Rows from block 8, named by matrix and row number. Rows with one number belong to one channel. Each number is 500 + 25 x the weight over its row's rms, rounded and kept within 0 to 999. All counts start at 0. Numbers have three digits each. After the name is the row's rms in percent of the matrix's.
# filt: filter width-5 conv, dilation 8 (model.blocks.8.filt.weight, 192x192x5), inputs 96-107, a 5 kernel for each
# gate: gate width-5 conv, dilation 8 (model.blocks.8.gate.weight, 192x192x5), inputs 96-107, a 5 kernel for each
filt.114 103:471484497462533452485508464495482531518447515488475475502487521530518490460498469506481499508509534506487490501506509495534499505453537498500503520507524456522522490502454493485512
gate.114 105:475513529487515501536471533539552438510542442494507477494524528494541527517529537567498474500538498482495540508506520510531543530497495501529501497470489500505481478542473489505535
filt.115 102:503510488486515521501538453457503506531478471523544489493470521500477509517516496510497457529495499496487515531552507520491486530505483500508497489475530518481510486478446488527488
gate.115 103:494461470526479502499500498476511539508479533507482474460516493483508495506510510544478523508484493495505495474518450513519513504525504499515499503525509517484495477547527520488498
filt.116 102:472519512487446513495521466505495492516530480494478500517514539565500509510483494508494456509505483494486512494531505548508460484541525496483494498508524492514482504532514497497507
gate.116 102:536554476496498525503497526506496542470542494501508540496513482533493510478473526489488512493515504494482511532490530528422464518514543486486498478505498501548488532491469484527469
filt.117 102:487486443482514513477507500518470501471484509486493523516508474463501453519564468499469501484458490532490465476479456531522481491550478488505509495512473515487516498481540455506546
gate.117 098:497464526515523476519515508487504537507510488484525491493477501466461494515491489485518443497488479520489462525510474471518500525480490487503501527486495528494503479548457477493455
filt.118 099:473483500458494502488482497507473480452522461478517507502476475510496481560496481496524549472496503515503502498489518481489491491492507480511483485503464508529483490528513512503525
gate.118 101:479499503457468541438509507508493509452499479528490509494526512459489523519489511500518511529496492481543474514494506522517458501499499490507496513524479506468450512453495543468498
filt.119 100:514470516489472497465488496494441487489491510491477523512505474509486482457475508497500510520462505501513512493465541487536521509495480501452491501519476483494539454528510574536492
gate.119 101:490479523537483505511535491503508530487511547505484467507467505536489469485488479500530502521521495497473492496513502473471529501506559486486493497487485493482496504532502481517480
filt.120 097:487514512510534513490505542500466501535450539482530507470483509505527495456493502504518457480507486544473481482582473508485531515480527486531503496471532548525515511493491521496525
gate.120 099:488502503524516503491481467539467508494467465485485504494490472483491509499486552502492505492503503512473507502479472535580481507509435490501514501489478534529501531487524496454481
filt.121 102:511481486459496487482495485465512508548496464528493521479507518517508480540488506476518541514473514496489523519444516460507481528482562498498496484512540487503504510456471545512521
gate.121 096:491500519479554511532491526550451487509547487506512491514472506521487521488537512504531527499515507488466482526513492501491547506496523520496493511508498502544507522471548503471474
filt.122 103:497504501493491477494492492455483489498514501493517499521453501520523503526528489488515489495514485522462536522516482520455501525546481466497486508522545539484485551512509537503464
gate.122 100:530488481531512541522521504519470502488482471481516510473485480460490524425483498512500488518481493493517505493502523472515528504510505516526507492459544467501507498512474453468560
filt.123 099:491511507495493500514515506471457483564515491498521468486498470461468509499547525536496497485502479491477490525490531473500524502519494503515493501511516480515472531448453537418515
gate.123 101:474525507523496488512502529480506517479501452506474474519509518458472533521491506535463532493479499497498491481492502529512517461518542504512465507493493494432505490482536496494545
filt.124 101:533514530527483501488543546496520527427448494510504523514475503490513509440511524489524503531515471544504519482533507488494513493502486523497487486495511499498523432503490529564520
gate.124 102:487464484492476530454533530499489501539509519510474512486518484506492461500507517483536448485482504509480522499493511514532483504516533513483513490519523478495485509528476501456481
filt.125 099:509504526503493508515467516478500487495530529485471524486498466486468503432518508498491504479481482492489520464496516475490520508488503492509482505518480489473504468499556463536488
gate.125 099:471495512478515488518499544496486502492526488501505508507504506472491501504483516469504479502448516487491514450520498479504512498534502504528504490498491483499508530521516496494492
filt.126 100:514490527510511481513460485535469527503534522509511475484558544476469517490513526504505508494521487495495497508464485502453530529482518498494508504486520509518501515497454466454514
gate.126 101:513540443430443552481513518459556556536508501507488518495472482501507503442541517479494484509484508499481535506520505519523499490507556469498483509483459502500528489507463496483521
filt.127 104:500511515523507493484527541495479501497498511493536521488522423507492498538459449519515503500504516500466478555490448508504485547509486509497498499521508479499486502471557530505519
gate.127 102:490503510470492534481578505534455481485491510498490479487495527491482497464496477517505500510508498481470501530558465499502505466512508498492517510498522503495537510494491555526530
filt.128 101:496524504498504537482488504477501539482519536510473507502541517503494487523514506459481508504483500488510493513470483506451517526529449511500480513487514492515506493459481512512526
gate.128 099:517513527508460501518534514541512488486467457483483518500524491494550581481549517505494486477493483497496504504453509511558532504536533496502495491511495507494560506458493522509477
filt.129 100:513520533473517517522491485530489481493519484506505495498486503513504499551469501474503531556470482535472498518505508502468481542483484500502492517505490492496498475501498544484482
gate.129 101:508497494495477508468469486535536482480515520488515511518478477482465420510472455552517541481512484506463507536521516478506519499531485489511499506490493498511514515453489500520538
filt.130 099:462452485501470469477531515509532504486533554497480490476467484522500477481490463441505484504522474496527546499473470511486507532497545510508515482477491521518484467442473477482450
gate.130 099:488523524512513472537535516456480522515456512496519528485494496462536477480544473494513470530453511494490473499477495490536571551531469512477504516476492515507493510443490450484535
filt.131 100:504469474463488497492510532461539505461478502501491468507504469483509523491488501484536532504499465517499493509508513487519519495492527519485521490496495508536501491467484492507504
gate.131 103:496491531501546499548516467500480479436486537527519494487498529516465533467512490516488510492498485493481462534489491544485484522511495499498500489484515549518493492529496495505520
filt.132 099:493516501500500520505521492491502501504440547512496527481498537536495461441485518515519506535525475501528495541500454479513465488481486497495512510486504523491468459495490530501494
gate.132 100:509479536521506538498472534491508478463455511472516479540501433475550480475498489482484487462524484492516483504494516504522465535510552507476502487514535489516506520498529536522495
filt.133 103:475515482500463530499534509531501486487484492468477518503485441514526551528502518489500511480473494464511496489540513449545522508525496498498489507506498508467505480502494470535438
gate.133 101:492467501512485535491509513501543497503530505497484489509482534480502510473485501525506566493524520494483493492467487509479468491542554491509509526489485478502497500493521482491512
filt.134 097:450491498498485486483494464496495483477512474467516460481507518552457500514499493512512496486526519512489505468482507491503513511456509512497507490499505473505488480551519487557509
gate.134 095:497511495510484523512521536470534450552496503494516504522480487502563545511503501478531525533493517531501494503505462507574527526491519496516510510526479536527516513489521481493525
filt.135 104:515506495493455513505501497481494535512457468494533494509520460451534512503530490531522505501492513488468501496471483546471514476551539504496492501502468494508523485491507571525470
gate.135 103:523516450485489472510459505481502463539509499473507473486453431523531475488484510492469492514508478517482475476466493515510498470482517505494525494483503555498479434469520488467475
filt.136 102:493492488496505495541478514496511522492540533468500517506514521460554552451451509494518529545508512523474516508487522541523487524479507510496500507494482502557519527498495500513482
gate.136 099:534518530511485496495471488500479468477488543494484495513499500510526482471476495480494495506496529471487469505506535548461494475510470498520507491466554473502484469476498484524517
filt.137 102:499490487508510507530503490526515524539493490518512503481501506537475476570504532477470503503492495487511490522496471491494506516524533508500522496511519503487470533529484481481575
gate.137 100:481490473512501522490488483488519487510488467505478484504463469489488525479489510473499509487514512498484467448533509484553493468499523503526494493489504492479507497512489513499518
filt.138 101:464538542516500527501549494491505482523499472513464513504474477502524488503478474503491471504449503502499533491503501518516449507477483520495502491494542510503522501585506471505528
gate.138 095:489456506479507531520503492551540500503480528529507494535497518437576505561500494496498516478498466499510507497518536511484486533504509492499505509500506483522459477493482499500504
filt.139 099:532505481489467532487489489515529484535521525494511512510519495464508483521485499508502514467512510528514485482486494493495529517497465482503507512499492467504480493436505544498430
gate.139 101:517498492542506532526555525492477515511499545519538505487534467524453501502510519502464523497499494486536519518513549510539498514503515507496500485514532531496502455461503495546567
filt.140 099:487447465541521514482490531507473479493481454490519505494512516521464511436527523511485524474490488510508484515527489482490507519495541499533501478516507513512533476473490467517487
gate.140 095:464503486471508494496562496543530514532528497493517487532514509522505489556532515512525489512500514473478494501523524526528506506501544525502493488491510494493506521518527522503470
filt.141 100:502487480508500480459469471524542526487488505516490512496492531476442518535513517488487494497510492503494520490504515519523515481532518490495499517503513494485504488518481476443483
gate.141 100:493522477529502503529517481525467516499477490517461507481508537518506498495489497532519520507498505520504521513496500478500492489443527530490506503496500501507486473474445535516499
filt.142 100:512476518519491510445484481489542513492509503498541439514497497495485493501475485514492517486518497520503508506479506489509487486471466490527496501498474502497491539449505529478497
gate.142 102:551534514497526516527486493490490520526554531529499520517500486519501509477501512543537510481468509498524495519481522494512564460491498491486489494519493474491473506498490517494477
filt.143 104:479499451477537490505442508508507520510507526484535536492503458479477492474503526503487534481476502512497519507506488456506474470466491493483489509468498491507507475505521543508486
gate.143 104:534481496547515498478504525517474524495525464518488469495528494507490501509511520520494508485469514516489462512487506467521487489482586501505508483488509484504488499549492522466501
filt.144 104:475544491519448474521480512492494510571472474480499481496465538526514490523542473477505493502525500506517454517507535493510527475519508480502496489496477462498491465503478515528486
gate.144 102:511520497478447495519493467485497524481521448479493494509505531484502482484518506469486494514492478489515523486500530502490521489481535517501506504511525520529484540449488489492519
filt.145 102:536490519495498492512511419512481469546453509495485524529522491503511498519510513501498507527487503506468513495505518494527496505458488498508512515519493475504507515548496486483452
gate.145 102:514524498504517496514433474509474567470469504512507520478496518510489492472500506508529539474528507507530484468555508473498531482458529516510493516522528490484526511523430518493483
filt.146 098:504505552494504518479515496453542485503536483460514455481503528505508501517505521441557495462523491479466520506514496532537519529534507496489500511516518528477538520517517452484475
gate.146 100:472494491505496539517521480549532479511515493497504491467502485500480473519486494481517503487489441536505530459469482482511512519519494500495493481502513489523501503496483482453483
filt.147 095:540476533475502569469534464496501523558515485506486506489506451464526511479510504507479523489498462489506510490490493523517472513522514490490494498488516507492481494482530476506536
gate.147 096:504500513477516478494497469516523511491501527508508484513486509521516500445517471464530513516517509508448466489519525506545515525490511517505477485491517534516525514461507515477484
filt.148 102:506501523482496467515451514508502501505518477480492497496484530515506517524510468450472554494501505486506504497511491472464465457520498508489476512505479514515486515472509535494476
gate.148 101:515481487515530524506474502497513519505529546511470509497489540506516561532498510495491498494495463527460519498524494534519522489500545520522512487516539505506481502481552456505513
filt.149 100:498515517535471521502526461548507498481497460494466556508540515485503507467461534499491455491502520490497531481506518505512499538515501500498499487494524536452479486465482486497450
gate.149 099:516474527523532512484515540533551515554500494474480517460458533473516487530522511544501509479518511496472528503518498535487469493488466474515512521491484507500504510508508504500482
filt.150 103:489506475487515473525507486498486488505466500474494500495535455465495485527475470465490474484511533514502499491472500486490534487532463498485509516478467488509497515486536451528548
gate.150 102:478485505505494453485513458490445497529501469469509486505492491518493463502486513494462511501502501511504495523504514544492500543448531495507505475493490492515519488477488494510579
filt.151 101:527521489507504506535530494466464494492500489506521488467502478495473522472493460457494515512501488518511517542499476455532496508508505490495479475506511529447540499515519527497520
gate.151 100:526538528509517497550503505464516508482510540503497509493525493457515526534507496486492511482525467483545515459543503506503494492496492474504497515493500500519526525498484505475473
filt.152 099:504479538480511511517542511495512549443512527519507497489536538539516501516531520525492467489466498487502511510488473506490501559497488489493503500506511501478520505503507457516438
gate.152 099:501497544494523509541465490509511511521468514478477485507498484490534508510486498522534530491486462527517473534505534467510522490539540514467486487486493501493500490480522502457503
filt.153 097:477519509509489494509479473487487548545478469476530492476500507525539501525493522523514539500496525495468470499470513486542493500525485484522497519502494490468489528525484517547463
gate.153 098:491557542508536476488525449544454507496546509489515509507496490570491537460516481497532485488483519473485498530516493521546501525503536490517513501486494494514449472494463471514471
filt.154 101:516486503494530501515477510510474492525548477493477505519482488473531521505500503506497489512499526502483474475491502492474546497477493488504504499498508489515504466501465514543543
gate.154 100:532500479533496508522464518502499513523495538522527515490506557518457535490482483473472513486481478504498516468506481494503532530547509514506517528509503526517513501518520539493488
filt.155 101:513516519498493479507523467483528518483491460490468509474534511480509515476476520508502517500479498480498514510510467519513466493490498510512503488530497495521473511544541516515490
gate.155 097:466483489491471463519482513483470540481541507469528510486489492470489523466480509525518532490488490493523494527484463503509547553519476506482509503502507502488519472463541471566526
filt.156 100:519492502485529498515464498512516535459542552510471474531497518516470500484502490471536523533508454484492475503471520494505502535503498512498510513492520461532485499492536485547493
gate.156 099:565549490499469526505506483473493526474480505475513487499491485569494529481473533500513485479498499516506520501512508505540478452433485483503500510516503501509494503501572488477505
filt.157 099:520510483493524502490504482469492528521506466503506525505537502527492463513505480500521486517487505488524529520504498505552459495478455505492486497489497518507521488457551501445491
gate.157 100:506476508505507513489484517499514547510456498470511514479480519486520521490494474533517510543518478491478471503499478512515510486509487492519527496497514475467464498493524468493481
filt.158 101:495502521492479513500533503473475536492508474488487531535493518505488502532493494532467521460501517498493495519485511521497537514486517467491509534551511528517510496476466480496486
gate.158 105:515467499505464515517509499495534478528518530488497485479489525470503496497509529485537509480489496499483506477505526511517464518535475531509503490511496508496472487489455521470515
filt.159 101:487496505492532514467501500527477486476505508464505487459524506511449527473526499506477527503486489526510508504501537477517508519486497475490507493479493499525475488475529523518510
gate.159 101:490492498515467515533497505517529489507521479526507517514476528524488470484480499493505497493491507510464507465481524472521481562477524504507497523491508488501493496518492525486486
filt.160 099:525493487541493509515487512476551453506489486522479519493511520443496518474501526495501490514492502524528491516545438525493502488464472508481507494508520507498527522438507492475542
gate.160 101:496512521529482476521517496503489483496515522506547476520519447559475501492544514498503515503535498497512528487490522480467467464468486518484494516524507516492520472458486515472472
filt.161 104:502508468481489520489519529479514511501509527493502526505493532524509507486490477502485488490498489499504489483507525500489507481495497519494516511494513484516487497493501479546520
gate.161 099:507483524520488553513497514538457469489496534460503507469544492495480499507532546507539458519469509518478493500525520496493496522524447508512521494512508504513457497436515429477491
filt.162 098:487490515500562472497495518506485537481530521490524478510505518463479476509508468482505529514531512451517473461526547469500528503520454530492475488486476490508469449499511470475525
gate.162 101:493494494501477496529528517442554532497478472501473493491491514504510522501523520541451491503508504493466488491484477504467510467540482501520495491498507484511509505487502521535499
filt.163 098:483454519507457466500509520513474500421500516505507490535548444481512499441511519547527506499469520504527513524499482520485513529498516525500516498510504536515496497475453483549520
gate.163 093:471484488486491500484505502534474525479483487506501533496482522517517498498532531518468480516508522505487497486463509497528538527530522503500514513488472482497543492517484475452458