A small sound classifier, trained from scratch.
Model: 6.54M parameters, arch wavenet, norm batchnorm, widths [192].
Training: muon at rate 0.011, 7100 steps, batches of 64.
Data: 15625 training examples, 29.1 epochs.
Rows from block 2, named by matrix and row number. Rows with one number belong to one channel. Each number is 200 + 30 x the weight over its row's rms, rounded and kept within 0 to 999. All counts start at 0. After the name is the row's rms in percent of the matrix's.
# filt: filter width-5 conv, dilation 4 (model.blocks.2.filt.weight, 192x192x5), inputs 64-79, a 5 kernel for each
# gate: gate width-5 conv, dilation 4 (model.blocks.2.gate.weight, 192x192x5), inputs 64-79, a 5 kernel for each
filt.171,102,220,173,210,187,210,130,219,223,164,226,182,213,209,193,201,158,212,221,176,229,170,209,214,240,237,215,202,187,250,166,207,218,171,198,177,207,159,170,196,253,181,252,231,199,181,216,155,173,249,220,260,183,213,228,154,169,202,218,219,177,170,233,235,254,273,185,201,233,194,198,122,255,199,204,170,238,212,238,156,153
gate.171,101,221,194,185,185,225,235,208,151,192,217,189,185,209,190,163,219,121,197,203,240,224,179,242,197,184,182,185,249,220,215,198,205,156,247,224,230,195,168,169,229,259,190,187,173,216,239,201,197,212,193,235,180,250,204,230,168,192,194,201,158,143,239,217,198,215,225,207,194,199,221,214,212,225,250,263,164,197,242,177,244
filt.172,100,204,218,192,201,185,278,168,229,215,245,160,217,205,158,173,193,192,260,127,195,166,203,227,177,168,154,166,229,184,163,170,181,188,224,183,246,220,205,202,199,181,195,193,202,207,186,217,178,148,115,158,211,210,194,247,211,260,165,196,188,195,242,190,216,183,193,219,177,200,213,172,173,181,134,201,247,209,217,208,165
gate.172,098,180,193,170,184,186,225,225,172,150,181,194,227,216,206,236,232,240,177,165,184,172,218,207,199,199,188,174,157,133,139,214,222,184,231,191,286,208,199,189,200,210,184,162,210,198,185,220,150,233,227,186,207,265,191,207,191,211,145,204,202,227,228,176,209,189,246,211,181,205,159,202,159,179,238,266,156,212,213,213,253
filt.173,103,197,194,201,225,218,171,217,238,176,182,191,253,189,202,227,194,187,200,219,199,185,195,218,177,147,185,177,265,253,170,198,184,213,175,204,188,206,248,268,225,184,204,215,155,183,210,200,180,212,220,164,171,228,216,205,194,198,170,202,214,240,195,209,222,198,220,237,204,138,215,249,156,231,184,165,210,208,195,216,196
gate.173,100,190,203,208,196,163,223,225,216,228,174,175,204,163,182,226,138,225,188,194,226,127,201,180,256,154,151,236,205,237,201,189,206,210,209,194,155,183,196,195,196,202,188,231,214,239,180,198,243,196,211,212,162,170,152,212,259,194,136,183,169,201,278,206,250,178,196,211,197,235,191,224,206,219,244,231,301,201,201,149,182
filt.174,101,222,173,196,249,147,179,205,216,154,168,233,225,237,205,139,146,203,261,194,189,172,214,198,245,187,169,184,205,155,196,180,196,196,175,222,177,174,169,221,167,195,158,190,206,174,197,214,225,240,181,216,166,214,271,126,210,185,204,203,250,160,221,190,226,171,206,244,233,122,175,230,197,214,143,194,225,162,213,183,190
gate.174,102,186,183,175,186,217,252,263,157,190,190,191,144,190,184,214,178,190,248,182,240,242,208,214,199,165,221,191,191,178,238,197,215,248,205,201,226,241,209,229,222,178,222,199,229,200,196,192,219,235,175,239,186,188,192,203,229,202,209,182,210,188,206,189,183,254,248,194,184,253,173,188,235,173,242,201,180,155,225,185,220
filt.175,099,201,193,168,206,218,148,174,215,165,214,179,144,232,185,214,166,142,207,190,164,216,208,191,192,207,151,135,194,167,235,238,190,213,198,202,180,181,219,218,189,187,231,225,188,214,192,200,204,223,167,239,223,242,165,156,225,193,184,228,251,187,197,123,220,269,154,186,218,242,204,203,167,176,214,206,151,252,164,199,128
gate.175,102,191,173,203,209,212,200,294,145,207,221,255,185,264,218,183,180,211,252,231,198,204,166,165,208,253,199,240,188,218,201,209,176,233,198,172,191,202,165,178,206,223,173,192,206,222,186,222,192,142,220,186,177,178,217,233,214,215,185,220,210,254,166,171,175,138,178,166,168,202,156,239,180,249,203,211,224,194,226,179,190
filt.176,100,180,202,188,172,215,187,210,154,226,240,231,185,194,214,190,176,228,162,204,205,218,201,194,207,229,224,207,218,175,217,211,145,226,172,213,172,202,192,209,147,201,180,167,140,202,214,265,183,189,201,194,194,184,239,164,276,194,185,201,194,210,184,115,195,184,180,181,211,207,242,260,170,227,178,146,245,191,193,190,140
gate.176,097,219,200,184,220,185,168,176,162,204,240,232,223,227,221,204,216,249,220,206,245,231,243,166,206,247,171,168,213,225,230,252,208,239,223,171,179,211,214,174,182,243,218,294,271,244,227,277,212,217,195,179,216,203,239,265,169,219,216,211,192,186,207,190,147,189,175,261,182,218,204,189,182,189,204,238,166,199,222,205,185
filt.177,101,215,215,182,220,194,203,189,253,189,171,198,231,150,213,219,226,169,254,173,152,231,199,195,196,236,269,159,194,196,274,168,220,204,186,226,171,243,149,213,169,152,206,158,212,232,207,263,239,213,184,156,231,238,217,170,261,176,181,207,206,209,165,138,156,196,237,162,188,208,194,189,238,187,167,212,200,168,141,222,219
gate.177,102,209,199,198,204,193,185,170,194,233,204,265,177,195,196,146,149,188,190,216,213,150,144,159,215,183,236,188,162,220,216,201,245,187,222,239,216,192,211,196,198,167,207,228,236,200,247,191,206,239,205,164,152,282,246,195,181,228,167,166,192,198,188,235,188,149,230,189,202,222,163,230,233,257,210,204,146,133,228,259,226
filt.178,104,206,197,181,194,185,231,203,217,194,206,180,197,172,202,206,223,152,195,147,189,185,197,263,185,208,169,172,183,202,231,149,183,180,171,208,237,211,175,206,209,222,220,243,229,224,197,160,208,208,220,244,176,240,153,208,167,217,207,204,164,162,220,173,170,201,139,214,212,215,221,146,206,189,182,249,216,219,196,226,160
gate.178,099,223,209,205,206,242,219,236,217,229,216,82,188,251,195,221,208,187,182,206,218,192,222,157,171,230,178,204,189,185,188,225,200,150,281,229,258,207,197,185,204,236,244,204,185,246,209,212,164,174,142,249,169,168,156,130,256,219,190,204,230,193,225,193,202,228,193,185,186,232,255,232,203,219,205,207,238,229,234,201,209
filt.179,099,215,225,205,190,187,141,209,230,174,138,205,174,229,245,232,148,208,162,170,171,201,193,218,205,240,246,209,162,181,202,232,254,197,179,206,197,257,254,245,171,232,159,204,238,219,173,176,243,207,220,213,203,210,243,174,212,228,225,169,224,172,156,188,204,196,197,152,137,215,166,171,213,312,206,209,216,148,217,175,183
gate.179,102,192,164,189,206,189,193,190,243,153,209,197,192,189,192,146,203,171,170,199,205,201,169,161,179,201,228,184,190,195,171,160,159,174,220,171,205,204,183,234,225,189,188,176,172,208,216,217,183,214,179,168,221,231,202,170,213,169,209,195,216,180,186,231,228,210,181,210,223,229,164,178,150,173,170,212,130,190,185,236,190
filt.180,097,175,179,212,193,177,258,181,213,186,258,244,168,196,208,219,212,239,198,199,175,189,206,214,176,160,203,188,201,204,222,178,212,189,179,191,218,221,175,228,243,207,183,171,194,172,206,183,188,122,213,193,187,187,194,214,202,252,219,218,185,210,150,247,157,187,211,194,201,212,207,185,157,249,216,173,213,147,226,227,193
gate.180,098,239,220,239,188,195,216,218,143,226,239,243,204,199,223,252,196,158,240,183,138,209,239,182,238,206,205,185,173,175,241,181,161,196,149,199,161,217,207,202,208,260,181,197,168,288,207,197,151,213,176,222,210,220,183,186,225,188,214,197,206,241,225,179,216,220,223,228,208,227,244,250,218,222,189,266,176,199,223,183,225
filt.181,104,228,227,196,189,191,210,192,214,136,184,230,208,182,257,192,235,226,211,212,159,202,167,176,225,161,177,191,163,175,140,191,240,205,232,187,241,164,213,208,196,268,203,252,209,215,215,205,141,229,230,229,158,153,157,219,172,168,200,137,186,140,192,189,180,188,171,206,226,196,253,252,187,183,163,197,187,168,163,259,203
gate.181,102,203,188,177,226,210,230,233,235,209,229,179,176,229,201,218,233,203,243,206,246,188,211,230,195,181,192,167,201,221,215,219,197,203,168,163,162,183,218,186,167,188,234,204,214,230,179,164,216,204,202,174,228,138,219,236,175,179,219,235,177,220,197,205,236,166,196,183,154,192,141,206,205,231,185,207,200,225,180,188,174
filt.182,098,225,224,210,241,198,197,183,192,136,173,166,252,196,230,198,228,230,205,168,170,213,175,181,228,237,204,245,147,237,183,181,228,147,219,197,175,242,197,174,175,209,208,224,180,209,218,191,215,156,178,169,192,240,194,242,207,216,203,245,251,145,272,219,200,189,220,205,172,256,164,224,218,216,173,185,220,175,130,185,181
gate.182,099,201,198,179,203,191,228,218,209,257,184,188,191,229,182,173,168,186,196,228,265,178,216,195,222,193,229,203,224,232,242,141,191,249,196,198,198,208,205,219,143,165,217,216,225,231,193,185,205,150,170,199,245,160,167,127,199,247,224,191,195,177,212,235,236,255,202,251,237,203,253,190,267,150,201,227,131,119,210,146,202
filt.183,099,183,177,181,204,177,160,239,155,201,149,176,216,203,207,242,166,211,178,201,163,141,195,155,158,216,189,184,158,202,195,161,197,186,184,200,212,171,213,203,226,170,197,193,208,142,143,203,219,217,182,205,201,179,206,177,235,181,207,219,170,247,252,178,284,223,155,222,142,184,191,214,209,211,187,209,211,260,194,184,211
gate.183,101,209,195,211,194,210,154,250,181,162,140,276,242,240,159,188,205,209,144,247,258,211,238,179,209,163,209,251,197,199,159,182,213,182,187,270,252,179,230,221,201,210,177,172,176,249,214,200,206,205,241,247,183,210,148,239,190,199,171,191,209,169,180,143,219,170,214,232,170,213,211,249,233,221,212,230,241,144,192,190,244
filt.184,099,216,184,213,189,193,198,173,203,183,160,178,199,219,191,118,182,260,178,169,236,175,219,196,182,233,193,197,137,206,190,208,216,227,263,266,177,215,128,229,174,235,228,183,178,220,190,153,188,154,198,190,172,162,251,139,188,169,252,171,196,235,256,215,204,150,218,226,171,190,186,179,213,158,282,271,207,177,164,194,229
gate.184,096,188,212,224,192,182,216,222,185,159,200,218,142,213,252,166,160,235,260,240,189,214,189,217,171,220,222,153,188,199,186,170,158,222,189,176,203,210,168,206,156,202,254,284,183,162,228,193,193,209,223,202,256,173,221,151,224,158,183,183,186,147,165,161,265,221,186,228,181,172,179,204,225,164,160,194,226,182,218,195,175
filt.185,099,186,197,204,206,216,247,221,266,232,251,214,212,197,183,264,170,177,234,201,175,214,210,183,173,203,208,170,193,218,210,234,225,158,257,168,258,199,265,205,187,240,187,222,211,193,189,180,172,207,199,163,203,197,195,195,150,216,187,171,225,176,242,158,150,191,164,208,150,183,175,174,210,174,170,151,174,239,220,181,195
gate.185,099,190,147,214,202,228,201,165,171,154,196,250,233,221,200,187,190,198,138,194,252,159,217,184,185,235,156,197,181,212,238,193,155,195,251,212,225,206,225,165,174,220,224,199,207,172,186,196,234,208,165,163,199,223,172,166,249,200,232,195,199,203,204,200,223,153,187,217,262,196,231,201,183,198,166,275,212,170,154,211,158
filt.186,098,191,168,228,174,229,220,198,249,192,213,176,192,196,133,189,172,136,174,166,216,187,191,195,212,233,184,215,215,204,199,216,229,180,174,189,229,197,165,158,220,226,148,226,179,183,172,162,232,165,222,251,217,209,204,257,145,232,187,205,127,208,229,156,152,175,221,192,181,233,219,210,183,190,218,210,216,194,217,190,118
gate.186,102,172,208,186,218,228,191,237,203,173,205,230,169,183,195,205,186,188,223,228,214,238,185,209,204,192,269,184,213,158,192,199,304,143,159,161,226,216,256,245,211,254,182,229,236,178,219,145,215,203,182,225,214,242,174,216,204,161,214,198,209,252,159,269,198,178,205,140,226,228,224,233,243,170,217,205,247,178,133,204,219
filt.187,097,214,203,240,201,193,271,247,154,141,225,181,184,223,194,209,223,203,220,174,175,222,189,219,174,183,205,184,209,189,261,210,188,207,200,224,197,224,181,244,247,144,225,205,168,221,228,203,284,222,172,227,139,226,243,243,184,154,212,184,190,183,215,236,171,185,175,188,128,227,223,241,163,141,201,222,155,171,290,184,205
gate.187,098,174,188,210,192,178,161,188,207,177,229,180,201,191,124,152,218,195,232,222,221,240,209,199,175,182,175,150,177,165,200,106,202,137,180,254,203,209,248,234,250,187,234,236,189,163,175,177,240,195,169,241,198,203,193,264,156,187,196,242,223,156,198,167,221,190,241,195,193,174,214,159,215,189,216,218,245,194,216,244,201
filt.188,100,204,173,223,179,202,193,203,193,238,246,203,212,236,208,195,243,206,225,267,225,225,215,180,219,202,177,257,181,156,253,190,212,166,226,177,218,158,189,216,201,218,149,211,205,216,235,221,166,165,200,175,179,201,256,219,220,163,180,164,226,167,215,168,146,165,194,276,171,191,185,169,203,203,221,216,167,196,218,250,211
gate.188,099,173,237,228,162,189,215,209,206,192,205,190,185,213,228,213,202,245,236,172,206,211,211,199,220,215,199,196,144,180,192,180,147,192,199,221,250,180,176,218,197,229,213,198,184,192,177,196,174,182,203,178,193,171,236,222,152,223,180,154,171,190,227,194,175,156,195,171,195,220,187,221,182,185,210,207,213,225,240,84,143
filt.189,103,200,202,198,196,223,203,201,178,140,222,255,206,251,146,210,166,166,216,174,152,227,244,193,164,189,183,264,194,215,223,177,154,224,200,204,227,189,181,196,179,244,216,237,193,183,169,214,175,185,154,167,148,206,187,280,203,195,194,208,200,207,278,207,194,159,224,221,175,219,171,182,210,188,198,167,210,202,229,240,270
gate.189,099,203,219,197,171,224,160,185,177,232,188,211,200,192,196,237,180,194,275,204,230,191,178,220,188,206,258,247,219,174,174,178,235,215,228,246,149,163,200,213,237,227,230,194,138,159,237,193,245,209,214,257,209,209,209,155,247,174,196,197,210,205,174,206,211,227,204,189,171,178,221,181,206,223,264,177,261,235,203,156,126
filt.190,102,201,196,198,213,209,214,224,167,191,218,222,144,199,204,233,180,223,191,194,201,205,209,200,210,188,234,222,237,177,206,230,167,229,221,190,201,175,202,172,170,152,192,249,176,156,190,227,132,227,192,172,181,229,204,208,229,161,152,156,193,145,240,138,161,200,208,223,182,201,187,183,146,182,196,194,209,180,226,254,176
gate.190,102,218,206,182,177,193,194,240,247,198,198,214,212,183,167,183,255,279,221,239,207,172,194,237,231,261,172,166,190,191,171,232,151,264,177,179,159,192,236,245,173,225,222,219,183,233,188,216,180,249,205,164,233,196,173,205,172,241,204,223,242,206,265,168,186,126,217,231,242,158,230,214,205,214,165,219,216,212,171,254,159